From a checkpoint of a small image embedding model: widths [64, 128, 256, 512].
Rows from block 3, named by matrix and row number. Rows with one number belong to one neuron. Each number is 500 + 40 x the weight over its row's rms, rounded and kept within 0 to 999. All counts start at 0. Numbers have three digits each. After the name is the row's rms in percent of the matrix's.
# fc1: MLP up (model.blocks.3.mlp.fc1.weight, 512x128), inputs 0-63
# fc2: MLP down (model.blocks.3.mlp.fc2.weight, 128x512, transposed), outputs 0-63
fc1.392 130:488463524506477440469474491497514438510498497446502589492484470516509508533463451431505484551509464461498465475478449500460520525465575486459510523436517561564561505497557507529537510549485358
fc2.392 137:489503491479498516511538539472514529517506454515476549402575521475468532485448430495453563494580490497461463480522605513482528510498548526531546457538463558527498459539496553556558467483547514
fc1.393 088:471524458454529480503457563490562494533473470489484518458519481519492521501556569425498474507510565565488473593466460514490529523502449506553505467494479450553550505520442548520522569521463470
fc2.393 095:472537490434494504422560509552553506482539515498550613516415433495513434557510479501511512527480468515570522560490478471511479482528479535488535509485384469540582489469509566468416567447538519
fc1.394 152:394508510513560534473484547553455494519475493545452609507472536479513465501436480487458479486579489506483467453520506511503542454493497459478496534462539492532493503409440550503524503541476424
fc2.394 149:484483472503551522517531571519492540396556528461544565552495429542513449475551541493501519459505428494526464562565488452449505543481540514569480506499435481504486467413529488454553490493496504
fc1.395 119:467514512552480569508494517516476504405511445488514511398479481539570514585592496497461510536539495494476450533503485488475496422483508517538543483475521490585553520446512466476480584535496468
fc2.395 115:468487493489571488542479512462580540571507489529450554525493512544446525435424482504489518565467434527494513516478479563427550505476464441497532456493521503559532516523477604568503570440459553
fc1.396 118:475543457588532454574512497484507533521433539420513515532495544534469547540526476467519488478548494473530405582482458520518525505436481514429493457515528488524442476416493494519531454609498450
fc2.396 113:438467524465426477460484507427497480544536461523476488498545495546549537546470493416487475558549507486493534474469509590483463557486522467604528454518484507431457517437488471520509505536483494
fc1.397 090:486497463448526450504515510499477498561482485491500576511504491463561502422540486503493488445494519515542441490589515572437520484539499490522534489525545552373454504477483483503485515456533428
fc2.397 098:506504495481495438474524473435512522443539502529537507480521532530437500499480527489487435548495523452501566446465440535513500496490541476553460468495493403466508538496542504548468480518466495
fc1.398 094:461441461515557472468501481515516471554419522509496471509490542425533533458475516533543408570463500504487516475535551508518546448505450564480498520492505499482560503557541486495496549521549478
fc2.398 092:538453477426502545523451549602505514548471497547547490529540507481518511590481472528511553537514547513499533525541511549397508489530481511497468540546489515513534529533469535525442492487508532
fc1.399 150:527459532504483512549453487469503482450520490598457501473540556515441443519550494458505490473508486491543427482540498517465455509494475518515493514541553442488535463522559400451477467525425524
fc2.399 164:517458475563526477514511546510483489480501555536450410478478497513551534556511550472537569569477429511478511440519565429521482543597511498530475401497478492491527522481415464550476467518504506
fc1.400 154:532465567483475460569500475554538432456462466442421488481529476481516457482512452490503480531497548457467567454426476425470511513492532575536526527508430529481448514492474449506529463546497479
fc2.400 146:550465433511564535524532567499493452480499537534489477430555516500511546450471434556425503489461493448554465502467482528471469515574496434455458450472555500542411501564516492411515448583473587
fc1.401 135:552559462538474443506519521538520459473517513475479493499494545544490513490441506498506466463467493511457529518503466512513421579518443498584582487451448538499454493519490556483410496576393498
fc2.401 135:507594517503522498522525521455509563485535470523445455535497505467474528483559518518467472453552436455494492425513519476514407528499479503492549473482500522441516517593457552459486423529473482
fc1.402 132:424481476492531408501477547540445508500520504412481548499456536473518427486529446528509425528514495500520441490537518422503509501497528522588568505454510524483493509524561459434462539560443494
fc2.402 147:489503452533443537497532551492547473495508593493504523454572520518462468528464547547540499557519517508521557513452514501530465493461543464496547518534459523560483538549481483551440540445513494
fc1.403 089:427536537493448482517466492516550552494473417475513514482566499520491552552498464494542513537452538442411470500535458458483515460502534486530494474412489547449431493511455614480499498547512577
fc2.403 082:481467490490509559499446459414492526487537470533477495516460389521532482408469485480458482481451482476516414461454473516475448442545463520519457491497475477478518526460481505510488482544426547
fc1.404 087:508459518492458492538484558464490528491498490448470454468510492503553472555610488455409554445454512569480525549506488551520514517500444485418482525572489516513491526525564510444496510514424540
fc2.404 096:606590541453558467508459489506515482485562534495485540545573495481487405530504531451489523504538493490502553486503581527487434474472533531619486458481434516487500517518447489588541541499492450
fc1.405 139:528505476541528475509523539490472484507576445496453457528546471518462507482489500542556518516518482534485463526492478425493541496475465485471532510486387507555415526453572531468503488510444502
fc2.405 143:553527497483489476436476543527474508587484487542498484520441519456549512544392468455459516595495480511458469558441519468521588483549451422414469503499492488450483506485546501506570502505479486
fc1.406 104:505520565488487487607470472539445548430520503539497542519487471479469479481486502459545611476500541462422440456505502470478471491446514579489507623526489432509570485457448496547474482482551482
fc2.406 108:535540461477467437508507514460495478461528560494473507497434419545489539518530523461506440523448492555512474523511426491448458543496537559472429551492476476510500564568520494527508461545503465
fc1.407 113:440544518478490466512481437500476523451486481471518555487515482556606506503529483444507524477427542413550520535474506541487579436496494448399488549517515520556499507504527550521516451497496550
fc2.407 103:490525532497443401458503537514503567547474523491512586522502485529441413467441517425462467613507529532444446572497456491446514532496570574484468500475480524496468436487482471540560486506547488
fc1.408 057:550485503467480489520430525524426523449463486501518587481469487555418465570576489447538479471501489496472415586510495455532544420493428494496505454500518484523491497477540489552580486531437485
fc2.408 059:507514583475493429562494487488461473498501520488563424476452544468463457563522550409510494478528496518458516488529495545473552481566473593548551519489511449474565479546510524576567596454532479
fc1.409 056:535452568529510491485490480511488492554566435524545465492428484527497542512537505521463530494517527450436545533541471489506458497578363564480520487518515442462531530535476440496441524495472562
fc2.409 064:447464586521553471481436576532481487551463484547493519533564514468496475493453511510537585522489494454540468501520543482499500484550473578488556535477473499463535462510444478494509456436471524
fc1.410 148:499473504491520505494522468555564479548529529460496476525497544470541539514431495571552471510507405428509460518440476535487492547530511586472488497533559467557430558523412425527497459512430519
fc2.410 136:522484478577427565483428546519466458495425530428479454512495500514449528472569489466500481460504477519538579508541503499534550589510460459432541524489436508502500446484548459506491521546512511
fc1.411 078:517580491485510435502578551533547575483434475416536522497447469464454479504444535439485561537568396530503526520485491470512499479512492481468524453535537497439499498554530481543499465523534591
fc2.411 087:399445475524487474477521439464462501515464556489559524414496584509523531447538557482473493504528477532471461534488536476504533508553461544597466450433503516474471447486505504448509551486528461
fc1.412 064:510477472516525473530449441461462547504529513486508522500483567495491513510474572469522489474538457607488523494481466535485453392560527467512498405543553466450498535503547518528596439529499482
fc2.412 065:457559585563491565545520564445508483545420479489507429578498490544511558478487468499555475559474434526481527555522436488525498512518488532506536532452495530460439488525528526527535512476502449
fc1.413 135:511497528493456495442474524491501446483560540373494583458436513410475517506565430526482473420547507548529430538508477561515546519496497531503489491496451536500472502496572462454534510497467525
fc2.413 139:569462519439453479542548454472543475520463518522557548431545526486497456430464482535442528424504558494525443551458501512432474498510522538489484515491491556514563477411451474534484475488499497
fc1.414 082:493479556472527524552562535454471458475474542481509543566499552514477539525443466467473483449484533535449488488512488420474534524456504549475579550523513447535414544444505435448538526518501526
fc2.414 078:495437453508538564521609500496535518455455520627459578513509558507488474469427548522547445528487487460485545566517508534424467437474508483548478454534544483527481492441554452551531508502475532
fc1.415 079:481526598521533488514495514502511560453471568573504502510424478513537472433487453535519528434530472462431444477501514446479508488575514498507541453520424530454478534503553460483570452472466530
fc2.415 081:527485545514528532507510425560478542472536474495528467528407484482543471455459509440486516463526440490404533500499505491501542463543518575544457453507488530575492466526570520457428436544617490
fc1.416 123:505499525507508482545532468555485524429553472480541531496466473460569504555504487373523498524600496513460533537549501460480435532469470470458489559560593503543543465507463510485490514469450457
fc2.416 133:443506529503488492455534538453517490487526525483434503447517522513491505501453492491543442520485460553583544441540566506495505574504485397460440466523541465442509457413508473491473502563567493
fc1.417 078:481494576523414536527435500489497529531505486484528436417491569548501447483425578430481533506581503493444450522561505488573472488523493496467554512459550501568484485518476490510490422519476406
fc2.417 084:485478512528495446507438428555544476418572502509485521495493475514532443500514500509493491432434444527496498547554466452513473495488568546542488569512559516493514540521482556537554555533469484
fc1.418 092:501434522528507504508502534465559450579466469485443474485500523475446522634472549446493564537522477482545517430484461500501437537515513517475536557479514534497553443502472537470517494472506434
fc2.418 103:476433532410510513525480495556436509490480522472526478468473453511521507470486576517478540472463517555500484469506605449531527542477468555529575494497523522517495574437451558476574534481554555
fc1.419 091:564527404525535497439523376476498520452466493545490513483514471435507437529490531450513482540521458472423438555465459486512483515516422498530537518480568506506499431448544559501460571518403519
fc2.419 081:498515462516549470507455496556444521530483487508478460440467453506551456476442453504491515573473471530558517484464526559562448553614551532515561492493468503537462547437531592517571477506527500
fc1.420 113:509528605576546457443458582462514515454481494550493432510534515448498423446539509463516487550444494479451435544459482500489571498479540495491524493536493500496521486474591505546559478478483494
fc2.420 101:521567437473628566478478482551521513517501504479495376495439475456571470493502478496494482465522493475497500541484534478530441429517618544474516537485487495479531496480479504584583494480538568
fc1.421 091:461486624502518523474476527421550510500471507482517472461473548568539431461519476506461508457461436433462471507507376488468527526537500529494531504503561530517556432497529504526581556516520454
fc2.421 088:492515510523570538416504521537525487512497552571481442547507484532485426521488530490528450519472478405473502528526529476541475453461550496472541501550579450513505548531536468521525436495514466
fc1.422 118:504582499537452527500519436513587485435557435457480557505481489458544493501562504482457480507519533547508569597525519498466494482466452516469528493504513449453476543456498505525444450493406495
fc2.422 117:512505518488562506467526479471500454523468492497502546413399543524435462493499519548446516544540419493548499550475485482493497540471519462379551414530525533512502509524518482472510514546545474
fc1.423 084:515557530542507467470520391494450516506534441460443582506513453628469486488512582468548464491555505503543476541528463552422404460461492451457518539503487482520442510471433543559542456525524553
fc2.423 080:454462542501477481510507558479488467447446521458502626541529519497538433525480489472456481500501474499516431514515523544556487516498545504517436477499483510525478428515449440560538510481535490
fc1.424 106:471492461575495431533461473463527542499575429495490509484492573480486544500494500548508507498487549512458562454444510446465513540526497477422603530518409468474467504521499494503481386496471524
fc2.424 083:491541471512522498513486487502443531546483469509547540476463537440506503490464476532534420498477548469547450485473486504545522461449488483451489441524523442502451536512487517547504541470426494
fc1.425 083:496468500549479504545550527526552516546562448471511485466545484464508455569364514454474438501441472471495515511516497566420528523459553476472495529419454483517591496520505454497418511471538487
fc2.425 086:506535496555514523487457518486555551502466474479479548493475444510573541564539487603507526418505488476460457519539498504533465465552481401451510500491480501508481488466494523533547446481463569
fc1.426 075:459506503486542528439430532521575510545492503562458561500522607480458479509500538509482537498508550512465414566508483416498496515475496496519545461475526498491510459588517539536392538448506472
fc2.426 079:481542470488523466463532543427491407487540528504519554457410454505488496559450543456481512407541469509537529511462497526467551493489456571456559515533450508514516523505513529431495460511468544
fc1.427 068:506489586431448514491569542526471493481506493463540434543405556466510569501493525461484490530571532492514386526469529535466480494523494464580570553487488434481523524457488517473443456545456516
fc2.427 064:483516531443520608450553522503489437472459511546485505435455473530515505472523425476516471462483489529432493538536482508467522401505535425588504437442472491468498483559531566523477487449454481
fc1.428 139:528441460476511454522595489572533501471457487631515468542437509531568514584521500494523526501508484558503542487482500486499423515566487500492505491445421500481478485534563472433476499585481471
fc2.428 118:494482505504474449554485501453439554530548547545483423532546529491503519445539523385425483408464483493546567506504448552452539478505513524535542545462535471528485499568533534538427497517479548
fc1.429 117:555549484475484462546454494563466553478502531536522467478482491541459504487455518528519509457474528481491494498451441454497472576487506639475540497437472581481497539511497564490457533500402421
fc2.429 116:491545521423563453513489488414518540534578475428449542503488505543489476491430492490463482423506479498516525454470523514542442483516496498491532410494502477407473467526507501448465455534507513
fc1.430 132:509551511508485499450487498460552568524529452470495487491488533480519505533627508495498421436488508467474479493522464490536518625532510495474546487516484479569572482470426492511514438550504470
fc2.430 126:519446486577516483540574526459478464482498529500484557503509516477493494548506508479455518505511555508506454571531601493496514533533494486548566482453490468543529557467466495511538485463537464
fc1.431 099:457546505510476485525522452527570517587497490572473504458454497503507508504481463548559427502494522521484507560465572529465503557516491520472492492487519550471521540525482570549379451548492519
fc2.431 099:523550497524466491502524504541604471543452544517533531508442525516485433530431544451570517567411488461507484508464475499527510507476490517443550486434491492508459430510500538536492553502464493
fc1.432 063:490541542473483451515527473457524490429433470518474504470471521499594494517454445499495483422541502512420435467504457458528540432423511486503561586519529503482463432469489545544511600555526515
fc2.432 074:428458475518609573551471507451486566491504546538509503425501506559517485516462540479500491518455488497469553432401529555433528575532515451523530443514475485482499525440525488477536503516467522
fc1.433 081:403589489481472504451476532544498509472553457509480479456576463586543497555512436513493519485481513533537550538483523505464447502566492498508486485496570510564485465418516529465433459461542554
fc2.433 084:478544496520509449488476523496549534487504472514444508495508530541406487474519564459513550495472556512492464456444487493549524498549468475456495476485559429533483545549532591409437543525448515
fc1.434 118:544452502501436504475468548474510554490557452477504566526400587541529561503536521460509534581521487527443506518497501494503543498473459493453579531530495491482469472531525543457505503481445499
fc2.434 116:483466479542435540560475474521500467486484515527497540523441554512425525443478473573556423479534466511550519453505516475507552473512482482511497523563521430587529437468550452511461522469483471
fc1.435 100:563476504574611464500493531468462496434589496561508485471498503525555508569520546490559542482480548523540461427543457457513515526501450484511481494532483498523476510492491583441464479471464482
fc2.435 098:480525549464484479454509505543560423552564550520450494422519402509462501464493497490483522498506505454512456531550553526493571489480510414511605459487523490495514546498481425583445459508492436
fc1.436 130:496440507582492413531543425511477563441468529427440533552540513481521474461498516399561424530515506497473546491506449464499499410528562529583532467512467454454465458541558554520568539544493502
fc2.436 129:495504440538449459462510508538521483463509523422509512550560522509539486552391520520519480438518449489600546502453441442516462404539485515545513530543528532565469480505468583566457540520505515
fc1.437 096:496519477531497446538529468565516492584517457495465464458475461515513548563465463518526410512466541540493531518520495514468557541512437413492514493503498510482425546554546535540465495503522501
fc2.437 088:538502500511452467502541533485478425563504508437453550442551505557476543473520478568454507490457478501484470511497537531491494554504425471531477462475431563501443485502505478540541506539515471
fc1.438 102:442570547537457511552537555521492476515514470494428470540502529462495509531543558453464500477524467540459528528565503516470460488519385573471532507482482504541458523504510444551422422501486528
fc2.438 104:472515532444570534504549512526529491484541502549603444550522477433445511470539521558493472538403524555572461556528569497553530488559457521524494526529457541495561487516507488515459545539579452
fc1.439 085:518406545559550434489529525474455481528507461445507507533479502488569514521532519500479522484431558449482475541517594547533523470528442496586466591492448459469389478506489535525478437541495582
fc2.439 076:506488529459491497491509553428480495517510436452473544544577520423551486493507486494490461514507592538503484444565479521442536414475503533511501468481509566505479598577474445529537463450486453
fc1.440 134:504578515470475446567491521514435474440528528482481588494504462509573495482578481465427497408374494467464469507460471469542568434491519484454536461447488534518503488482573522510496529566489497
fc2.440 147:461590555443504520561502485470436504469548500473430495504540483476480454521533536447496481513567569526489436526481586465486502498516470513542470520487513571461516441472484481561553576535488500
fc1.441 051:523527552474494553513497501588504505559531547493427529484466475399487515456525508448485476526513499480472557464421562466481522508438552551412492482559491433569479521488429503453473515518507514
fc2.441 055:561504486492538476489554455522435558517475504479558500449544636501453553500493553502518564533467485555569524542439463467580484555529508515513556473532576491460580405546500462538536533484501490
fc1.442 130:523470455469579535530503523499473516528512476530464549486536541491466507492447556464497495557459541522541536441512527515533484452522573482493499476509522564509488443496522485531500461519458563
fc2.442 117:536540488445556505506453509531520563504415494476450463483418448507426528495473535530493533534555536471471491488551465478493469546487481454477508541606546514440461540518452570422507517534498488
fc1.443 059:468546507387466475518527584505468509519485538448522521490450503546468538505524502481480480510536374495500505456558461525510478561524573504552505485507512537503459470450464519475573540527490511
fc2.443 058:515512433545491492522534497521526472533583502462526439541480497497457597503509574485533545483450486494494475421492495557549486478539524505490517425473478447471458493493519548536492557473478530
fc1.444 101:504457529491471530457509484638563526479524481492517536500497506496535495506446568489542522493460461498511489489473552483448483469579520438460494510553530589453479487483516462565555514538487476
fc2.444 111:607500507514500484522596524476442469516449417460527524453541513467488516444521538479531512510489458536561515535442514504498538457503541463437492538579527474491533464544502455509488528596445510
fc1.445 114:424504475448552459483425521491520517491467503530502478553510437433535434579467479505494452475481470569527499507462523481463543486474499505457543490542480572559496496462427560545469529512421503
fc2.445 122:494481470504539449501554549501526465498527488498519491482482486531532468524484519491516498473455562494502506530563568576426566455522551469551460544462473490487486461441535515422475558504478566
fc1.446 089:498524500527522415541468564520461525450444553578454535471490475500504501492522491528520531422495496546558522450495443435480572517498472548500550493459474456493437500458470499508440546535530520
fc2.446 083:543507458551538509458505476501496497461510459542507443495477556525540491543523459507489515487460483488520526463413529530428458585578491560465507578472491515495585554507480520420541503508426525
fc1.447 133:557529542510496525453534457515549504492446480482481517493457468510446459511525509595452559442516470521546491493506487507514554514449518511454506577435450535535475519531449443514471478532536457
fc2.447 138:464390463514522547472500484508457518520416497431510474598536504467539543509480532531524508436484531563539510498452412477459472506549515486484532466530470454524490527516496509575483463507561451
fc1.448 110:485517438477488479552488516490428479489470436562509467536563501544437451561511521540453531519567429513484561456498510485493491553485461495529534508531502439491504494537451551484513471476516486
fc2.448 109:469543554521497461515511589516491586511487511492549559460560508491512498485499523499488502459565507502533518578496499547529531480466477541537421487546510495499506531448535527475570559502522447
fc1.449 076:480570497467472515485472591566475539504513447529466570385488478508550460482527492471478505460533510470538496470457485492421507486496494504476489526491459500556516445519449464425456506447529563
fc2.449 080:490541458541483514452561487464490505523500460526544497518552449478442573476522501561470520506568497496520490493408432490509505492444461522481486469432578456539460484538509511509493474454436478
fc1.450 136:515444440470537556559481463497455488489464475528435507499526522480548546531518480402558451531426473545463513463494520476442511474487527539523497462523490511471473495421487530515442533469566516
fc2.450 118:480496425477480528506467470537515447464448473493489486514492488453586454507494507474527566515506523434433486474506542498463523538562540517503484489495605545506568541488549420529458497527518475
fc1.451 080:507519416514532511574559470499517514463472415469520469492474513487538497474442520514539516462385439443474455482436465461537489495402540581504584487499567660475502474488500526483502443523477467
fc2.451 086:528496467551460492482467503483451548501520547527484459492558511419521467450516476521480422525508490387441493497423500526513473456556528584523563466492484540466485568514586482484495448556571500
fc1.452 115:385525483541487494510536480626507486439556517497547422505474485488508425565582519501466480515429540560438496467489521507468480483510541487494462579494521510499533505556479586489492494549506472
fc2.452 111:467524490531517588562477527470450499518537466517479440504515490505504517440569494510475492487459551499489497449507479554507484533525512506471527457425460509581546537565552604447460522506510494
fc1.453 095:508551470534493488523505421471524522541601552574404560454501478521517501473492513563534455515464514565466468475510505527466480502508510567503521468432487584473492507496550446542417512517444461
fc2.453 107:516472493511533511506439499508552551472429490531501478545439481482541492465483405565556572506647448506524552574543522465482528465436494466426517512478514473460558534560544496432538572536490499
fc1.454 110:548525478459491506479498504490503541530514479519571563499514428406499465494470489479536536543559466524478465510494471495460530438510492526562519456363524569488468492519485495488487453480555594
fc2.454 105:427502463426495530500524493464496510574434522545515450481576444488564430554485500477463546530513434443488468541498542446501540461455451460473538551515453516502495483578520472454629495518513491
fc1.455 102:420523478441521515525494527491492474462484491452480446497474488462510534511593476498568530540546503422555481517455502546452566532512553517512511441461503470523429421463476487516524512519480508
fc2.455 104:566508484499492626491551526509505509486476568547540470478386503506465536570461522483504521526461527482470530469471501514536417492554530518509548478512497558539600495461496521448377463502519500
fc1.456 131:507551552559468497484508528495437461518482489553449419499503525520512420522431530470465571438569466514482445491495471597484482485442513497511561483443555492500545517455511468527551517535520464
fc2.456 118:522577552475546565481535533490564442516418472556541487464467545494557499558481479480558503528552437500505484492506543461484458388499466447560442545454571482533455501467586473509589499447477496
fc1.457 099:469511553518525500464523547424435504490451506506505482488454487535539523478473532494439498541494481550534487501544445457414430565476499494499522488488547404456586470453485602455512504462451517
fc2.457 099:513557522519478522569420538487527511490546518547522522435501493543511482520547485475459489579508470532476494504560477486425463510512520425474462505511486461528513546515527554548525546469523543
fc1.458 042:538500454474547487499486560462476518520485357511436505446531534543531565409527523538562554446562482459425514456485514522538555466543505456516480497453494527483495462554486532494457530501448514
fc2.458 046:490508478450435439462473449408554510535558498575478528421477454594432490527482518544502576507496502514531468495530558529440448425515496587506461445541560508473470551523574481538477487458534468
fc1.459 070:492470496441482489540577486500499510482530480485524432486543473484494474486417483419635463491450493482476484479475465512482479502547527498499499563543458535549498536479474464535513505510522532
fc2.459 070:506548481547492480506485528505513472526483517491471514513448468491492465478497489468582552451452589465392431523356509515483460510463547552534492462398539511589505506526519441489408532477500474
fc1.460 120:513582536503499467489521493539531391525482496432466434525488488523505487477521514544501598473523427508503502486556570482458468492485521468535521549489464498453494503485432432538478546492483471
fc2.460 113:556507461513445529509516498454482415537511514495483482531532518465540552455442535498580434469467466586464502477548492533556506447473462546503559421545501514472494493534503508573481513455518440
fc1.461 051:477535495443494482515529459531418570480568460467520515429533491501491459537492521509499543520575446449492505537501502485468540481504511499569509556468498468515505482431505543577511468460518564
fc2.461 052:457499441492453502560468457455479406514506465505527473445477549445539561458524504455485611476469460504516566495494504492487450498503462518449524560513569505449524511523470538467526542547434533
fc1.462 054:463470565594483511506497426485494549481460450450512499490490525453489551501532520521440578537465533503504445426547547477492472445446580554455444565572480462433578525499509533489432400533525582
fc2.462 053:581531532478416517519500446413442508565515422535475535501542517499495486454449577521489473442437503460502473492523521519465541494420555532470485475463535465514504476503443455511520510451484496
fc1.463 134:438514516490455468479523470389533512516518488529474499496422498552495606500561539454499574456469442411554512469556482514429474561540493524518467469553486514505475588495467521586489569517451515
fc2.463 140:497575511516481521546496441509503423449444473498528410504481472510525494507459500413569519533391469506499470536472473544526459528482494489483524507482539435506517431501495451544542540522575582
fc1.464 070:463575486486503450560511499503563455512503498444491591468536478452529504517476401492532504501585506559513473452532470476444474505528543452452501456572474600524456506448441480575538504514558546
fc2.464 074:465431506456481470464532494493542490526559501542572509405500533495532497534487447510492430498549458479497450534525484437535496611552521465489467549515537474497478582485495441489469454539457425
fc1.465 089:542571478520535474530495460538422517451568506530463497476487525544533528431481563543502528442478549600527442525491521504493486518468414503465483511373458487511418492495503470506488438493492598
fc2.465 087:512532526511506495521477499533476542479447516476507577483510434447537518470541553533482463487541509513478495440500520454508488520527403496484528517486539552482424543499487475473440446504502610
fc1.466 134:430449489501499529559510467484626514548482515435485543550524565477503418541490575535573505429505533496487517466465489473482489529502462494465485433513466497521490516549456522416447430463527465
fc2.466 143:487513484461457508455528472485488488493500535438549430535560517451502514488535452489554462471469534465518500502511576492525524491450505474469487538440419508421571475463476512442460450495462496
fc1.467 073:495457533477498473560592474507481475527520485526516483485517455523490538550439420532542468495436514551525493452495480556478527566545485470491544425412499448433491521539568484461510458514429518
fc2.467 079:541487501537481519502498477527535504591515527440463568475527564564507501529525491580505439486518483476488564555505513493541589478494465461477479507524445451529504436496508513551529531560522482
fc1.468 136:492433503575524462523503509464507550563528452445511583479514540537566497497459511481459538564450476506477548573502457520497534479468469503450505477565517446488470502523529538486512522465487474
fc2.468 123:456412530470446563462520463506534441465546498460471479503503509477442507462554453541524434483538399509514487516498412496453547511541508562523469418566529477542491530515426469420491461466488498
fc1.469 106:635514508566517391520444474481485485489416500464500497482511530562453517507537479466507514496460446523521518559491488508546437511487423548497502550571517478453527497516515489456534482476490484
fc2.469 110:469536475538546450436452539502513583451509602523481426527530552452465483580523507431467489447489513482468491518444438500510455548465498458542503476535534552466502576451475523478457493424508471
fc1.470 052:490504424534496523530536470493550459492461489465473483552580498530481541579524398521462435470511488522491525503464497532470549556471503523489504531536540445409517538509465607428472467488510446
fc2.470 053:600456494550505473511464483537471517447479470548513538479453533530452465627500450430532556426469517422545550490522509522469536521521514505531494483535462534480501559394504521453519517447528467
fc1.471 129:460506521442485493497434524497487533545558470470448539442517476479532474494516516451494528436492504523501460565533485488531478491493553420532524532479440484476569488511466508483450542487528532
fc2.471 116:566475471425560543459447474523498487540535461514486467525524530556485502493515518507466477509443491447556522510459520553447437503536465461473566431491588447524503513562524533457465456462458471
fc1.472 065:506471551526504455586536508497541562470475467446505469478510504483526504437494566456488516458539484555494511465539506505466436469546570539463443512500519452458491478446507540571496533510562429
fc2.472 072:446516566524497512533480562428498402469529537488531412488493489494528504458502490493518441517464470518506561403545503562530460496486467491467447475443533596514467484523459491562490394528485542
fc1.473 141:442540534492495496530583545416486487522481480501488480515485474441531468547538490433567539476484525507517570521537486554487439531531466474479531527518552440464554485492466492482564603495408554
fc2.473 125:508504473588464526498506564536487406470459505536503424548407502471507539530494533526507521516468502515500525484495488574537450541572516456463491502538475501486500558488455434543570532519496473
fc1.474 069:527530576506490481519557504522503546512499442514485537417516503549463432543483520526493479576467525435460462511494449544523522427461510507504460483558515542520500531506536507459534521468536482
fc2.474 076:480523519470488503535374471456483475490520481511500493549476435490494457529500533492496545389498486557491485460514533560441579532478485567545486489494526457479459546528461556526495517541513516
fc1.475 103:501496511498597445522553505431570531509531474498499524448485507492459548509537531430493470518509504524454519462552524501447482443518422535455503444498528545530421567496520553432502505521480558
fc2.475 095:519615521462512508483476513541483513512527564582477481435427561519472479499540443522562488441499459437496409500479440456485552507472503394506486512470468511558520504512522532516533426516525454
fc1.476 150:490441555478582526506517516395479484489533514498484460495493524503477550473441491567527533597510544587515481436466456481533418504465527467461476469503487507447481488539533514462464502525584546
fc2.476 153:583489511516498481492547490435494460531502449496495545566541472538466481511463528556462492430427515527577486489563577458482538482438489447438554525451523452475503511504466403490520459539546548
fc1.477 151:539500540538481477499515465481518470459511480446490622538467497505517476533486496505478501509526549524472496518481472474525453470450423488420507580515474533491510533445529549521484504548429467
fc2.477 148:426397541469524536527470535507471465539471581521482599484559542481494522528499469540510459524514491451488467504456511426560529581534497506424484437479459554527449486522495511495508525519450516
fc1.478 077:456503495483481479494459508508532554425530487548486503549501531484507431523535512494502522529439494551447482475520446473493488453456495524483527450591487500519524438547586531495541512536484488
fc2.478 078:532479530463553544569524505448504444537480494549508414553486499488552475443434520538513482537585506499549504540479504543505456461533511502430458527467449492542453525566486511554568582479454520
fc1.479 059:506455468532470464506510526523481513529571470518460541429479570495437480519592486492497456466477491456569575438507510532542444554508510508513570501487490457542513487475539550476574488549482579
fc2.479 066:503551496526500432484470453488533508495467541522460478441494503424459510409548493414530526491487548534447579488527524520515442474562468473500456499479519465477619414521461464493460470491501470
fc1.480 135:480576472487491484462552504549456482516504565477467522433497521498429489499440524487479549475512472439465558495510463404459492506490510541467485536489482468482492584508482493488471543479546477
fc2.480 149:472487478493469444488477419506483480469456441485501585505488430516571493553480566517532518459499522475509600429475546540531497448522525470558453471479517458484493549507498504460440581460541524
fc1.481 054:494490500499505436567506495510530497422426486414493509515483483481489456470468503510533524505519536489463529508512551478501488462557463543513525527506514461565508447435511549581441479515468525
fc2.481 063:467544510500539404525487450485472513520487464475529526493497499540530481527493488471526481475494502632545487486517491482481549585498499536452476491539564455601450477483517515507503537500499491
fc1.482 133:457506535519439490522501489464461499487448523478499517463494507551505489461451442589518466535458464514529457559428547423441525557450506493457525498469471555551500479508449443470494532538570564
fc2.482 113:508500471515480512536555530508518482509538576565450433506434537487491541482463535519487556522528477478498499451403448461456432469462485529455416564450515471478427517503547539464486514471426479
fc1.483 086:420439462530485475544483502491539517498508492509453562527507508501496489540457449464544467551574488469557528495479446496560548550499507534472594543546507446429512477517481583440439479508569452
fc2.483 082:558509511463577474489519504491492482471500516506508439534483506515506528485521487527531423520507530520523436562493525541550496446455534523438498523492455537562520528547528609464491517585540454
fc1.484 118:413440521528428478511478524412507560533446476431541507446545447510498535528449556427417478488553454553512450537526516511521448506478413504492525562529491500501479441501397522500471559552518508
fc2.484 118:517477471487481540514510576585445514535520524520510477521506500483530550478500478442591489575494525508537502457522484517478556510513497468496516453582429553426472516531469501516549471522548503
fc1.485 150:534459587522508475488523452404521483528553509508465441502528443502490521566435532484526449603475464429487495473527560426516499510520466472503531582526511541499460509466470479483520530558525483
fc2.485 136:523432508459494430461544460501475556510417561501504474557526487488491465523542549526465515569537515520482528455538500420525491450464495496506477497581505532486517516438389526518568549497501505
fc1.486 122:498503458514454433507543458460538562520514482451477543462496510496595547475444548493491513460536460462446494442505500596486435487495466470500507460545467464481582513545500480505457533498485509
fc2.486 116:541439485516417557506539491485535513536559557521436549505452534453491485508504501560542502553480449478589528485462486529436559506414560513562462418531514478555488460468460455463459436480499543
fc1.487 064:472467508467499447510457527526528457589456465466464423426491525497481483522469504494520559450517553489551509483505511493417519555473467523486508471481508487579491503511512479452432483499554513
fc2.487 058:490475450453466513531533540491446520549561479469508432516471502523491478553484454470463510512547462533469534425498542500469469545517550510567509576511495494454519559502497601498489515424478488
fc1.488 056:548474521578511533546469505483506482455434529449495563407530463457514443532524469464500511502514499503484459522531508560411537467520549469580476515502436500512503501469480493550483586488517527
fc2.488 058:484488528517547520482556545496475501479495480488562498459505466409529447533497435540478493540490477501604510539478488433514519501538481508479475422530496473450493502515482511445486530485466483
fc1.489 077:480451538472485424528536565575491524566509449482548471482465423496444522546484512440483548499460526526479575527522563499507498465516500585508516547474483555527526505424519473530470520422462564
fc2.489 083:564568507382529528479498512396525510515503404537519488497604469457477532527476560523511501469425509518480510494473523483471526492495554519482477509499539473537514471538517509488509532503543507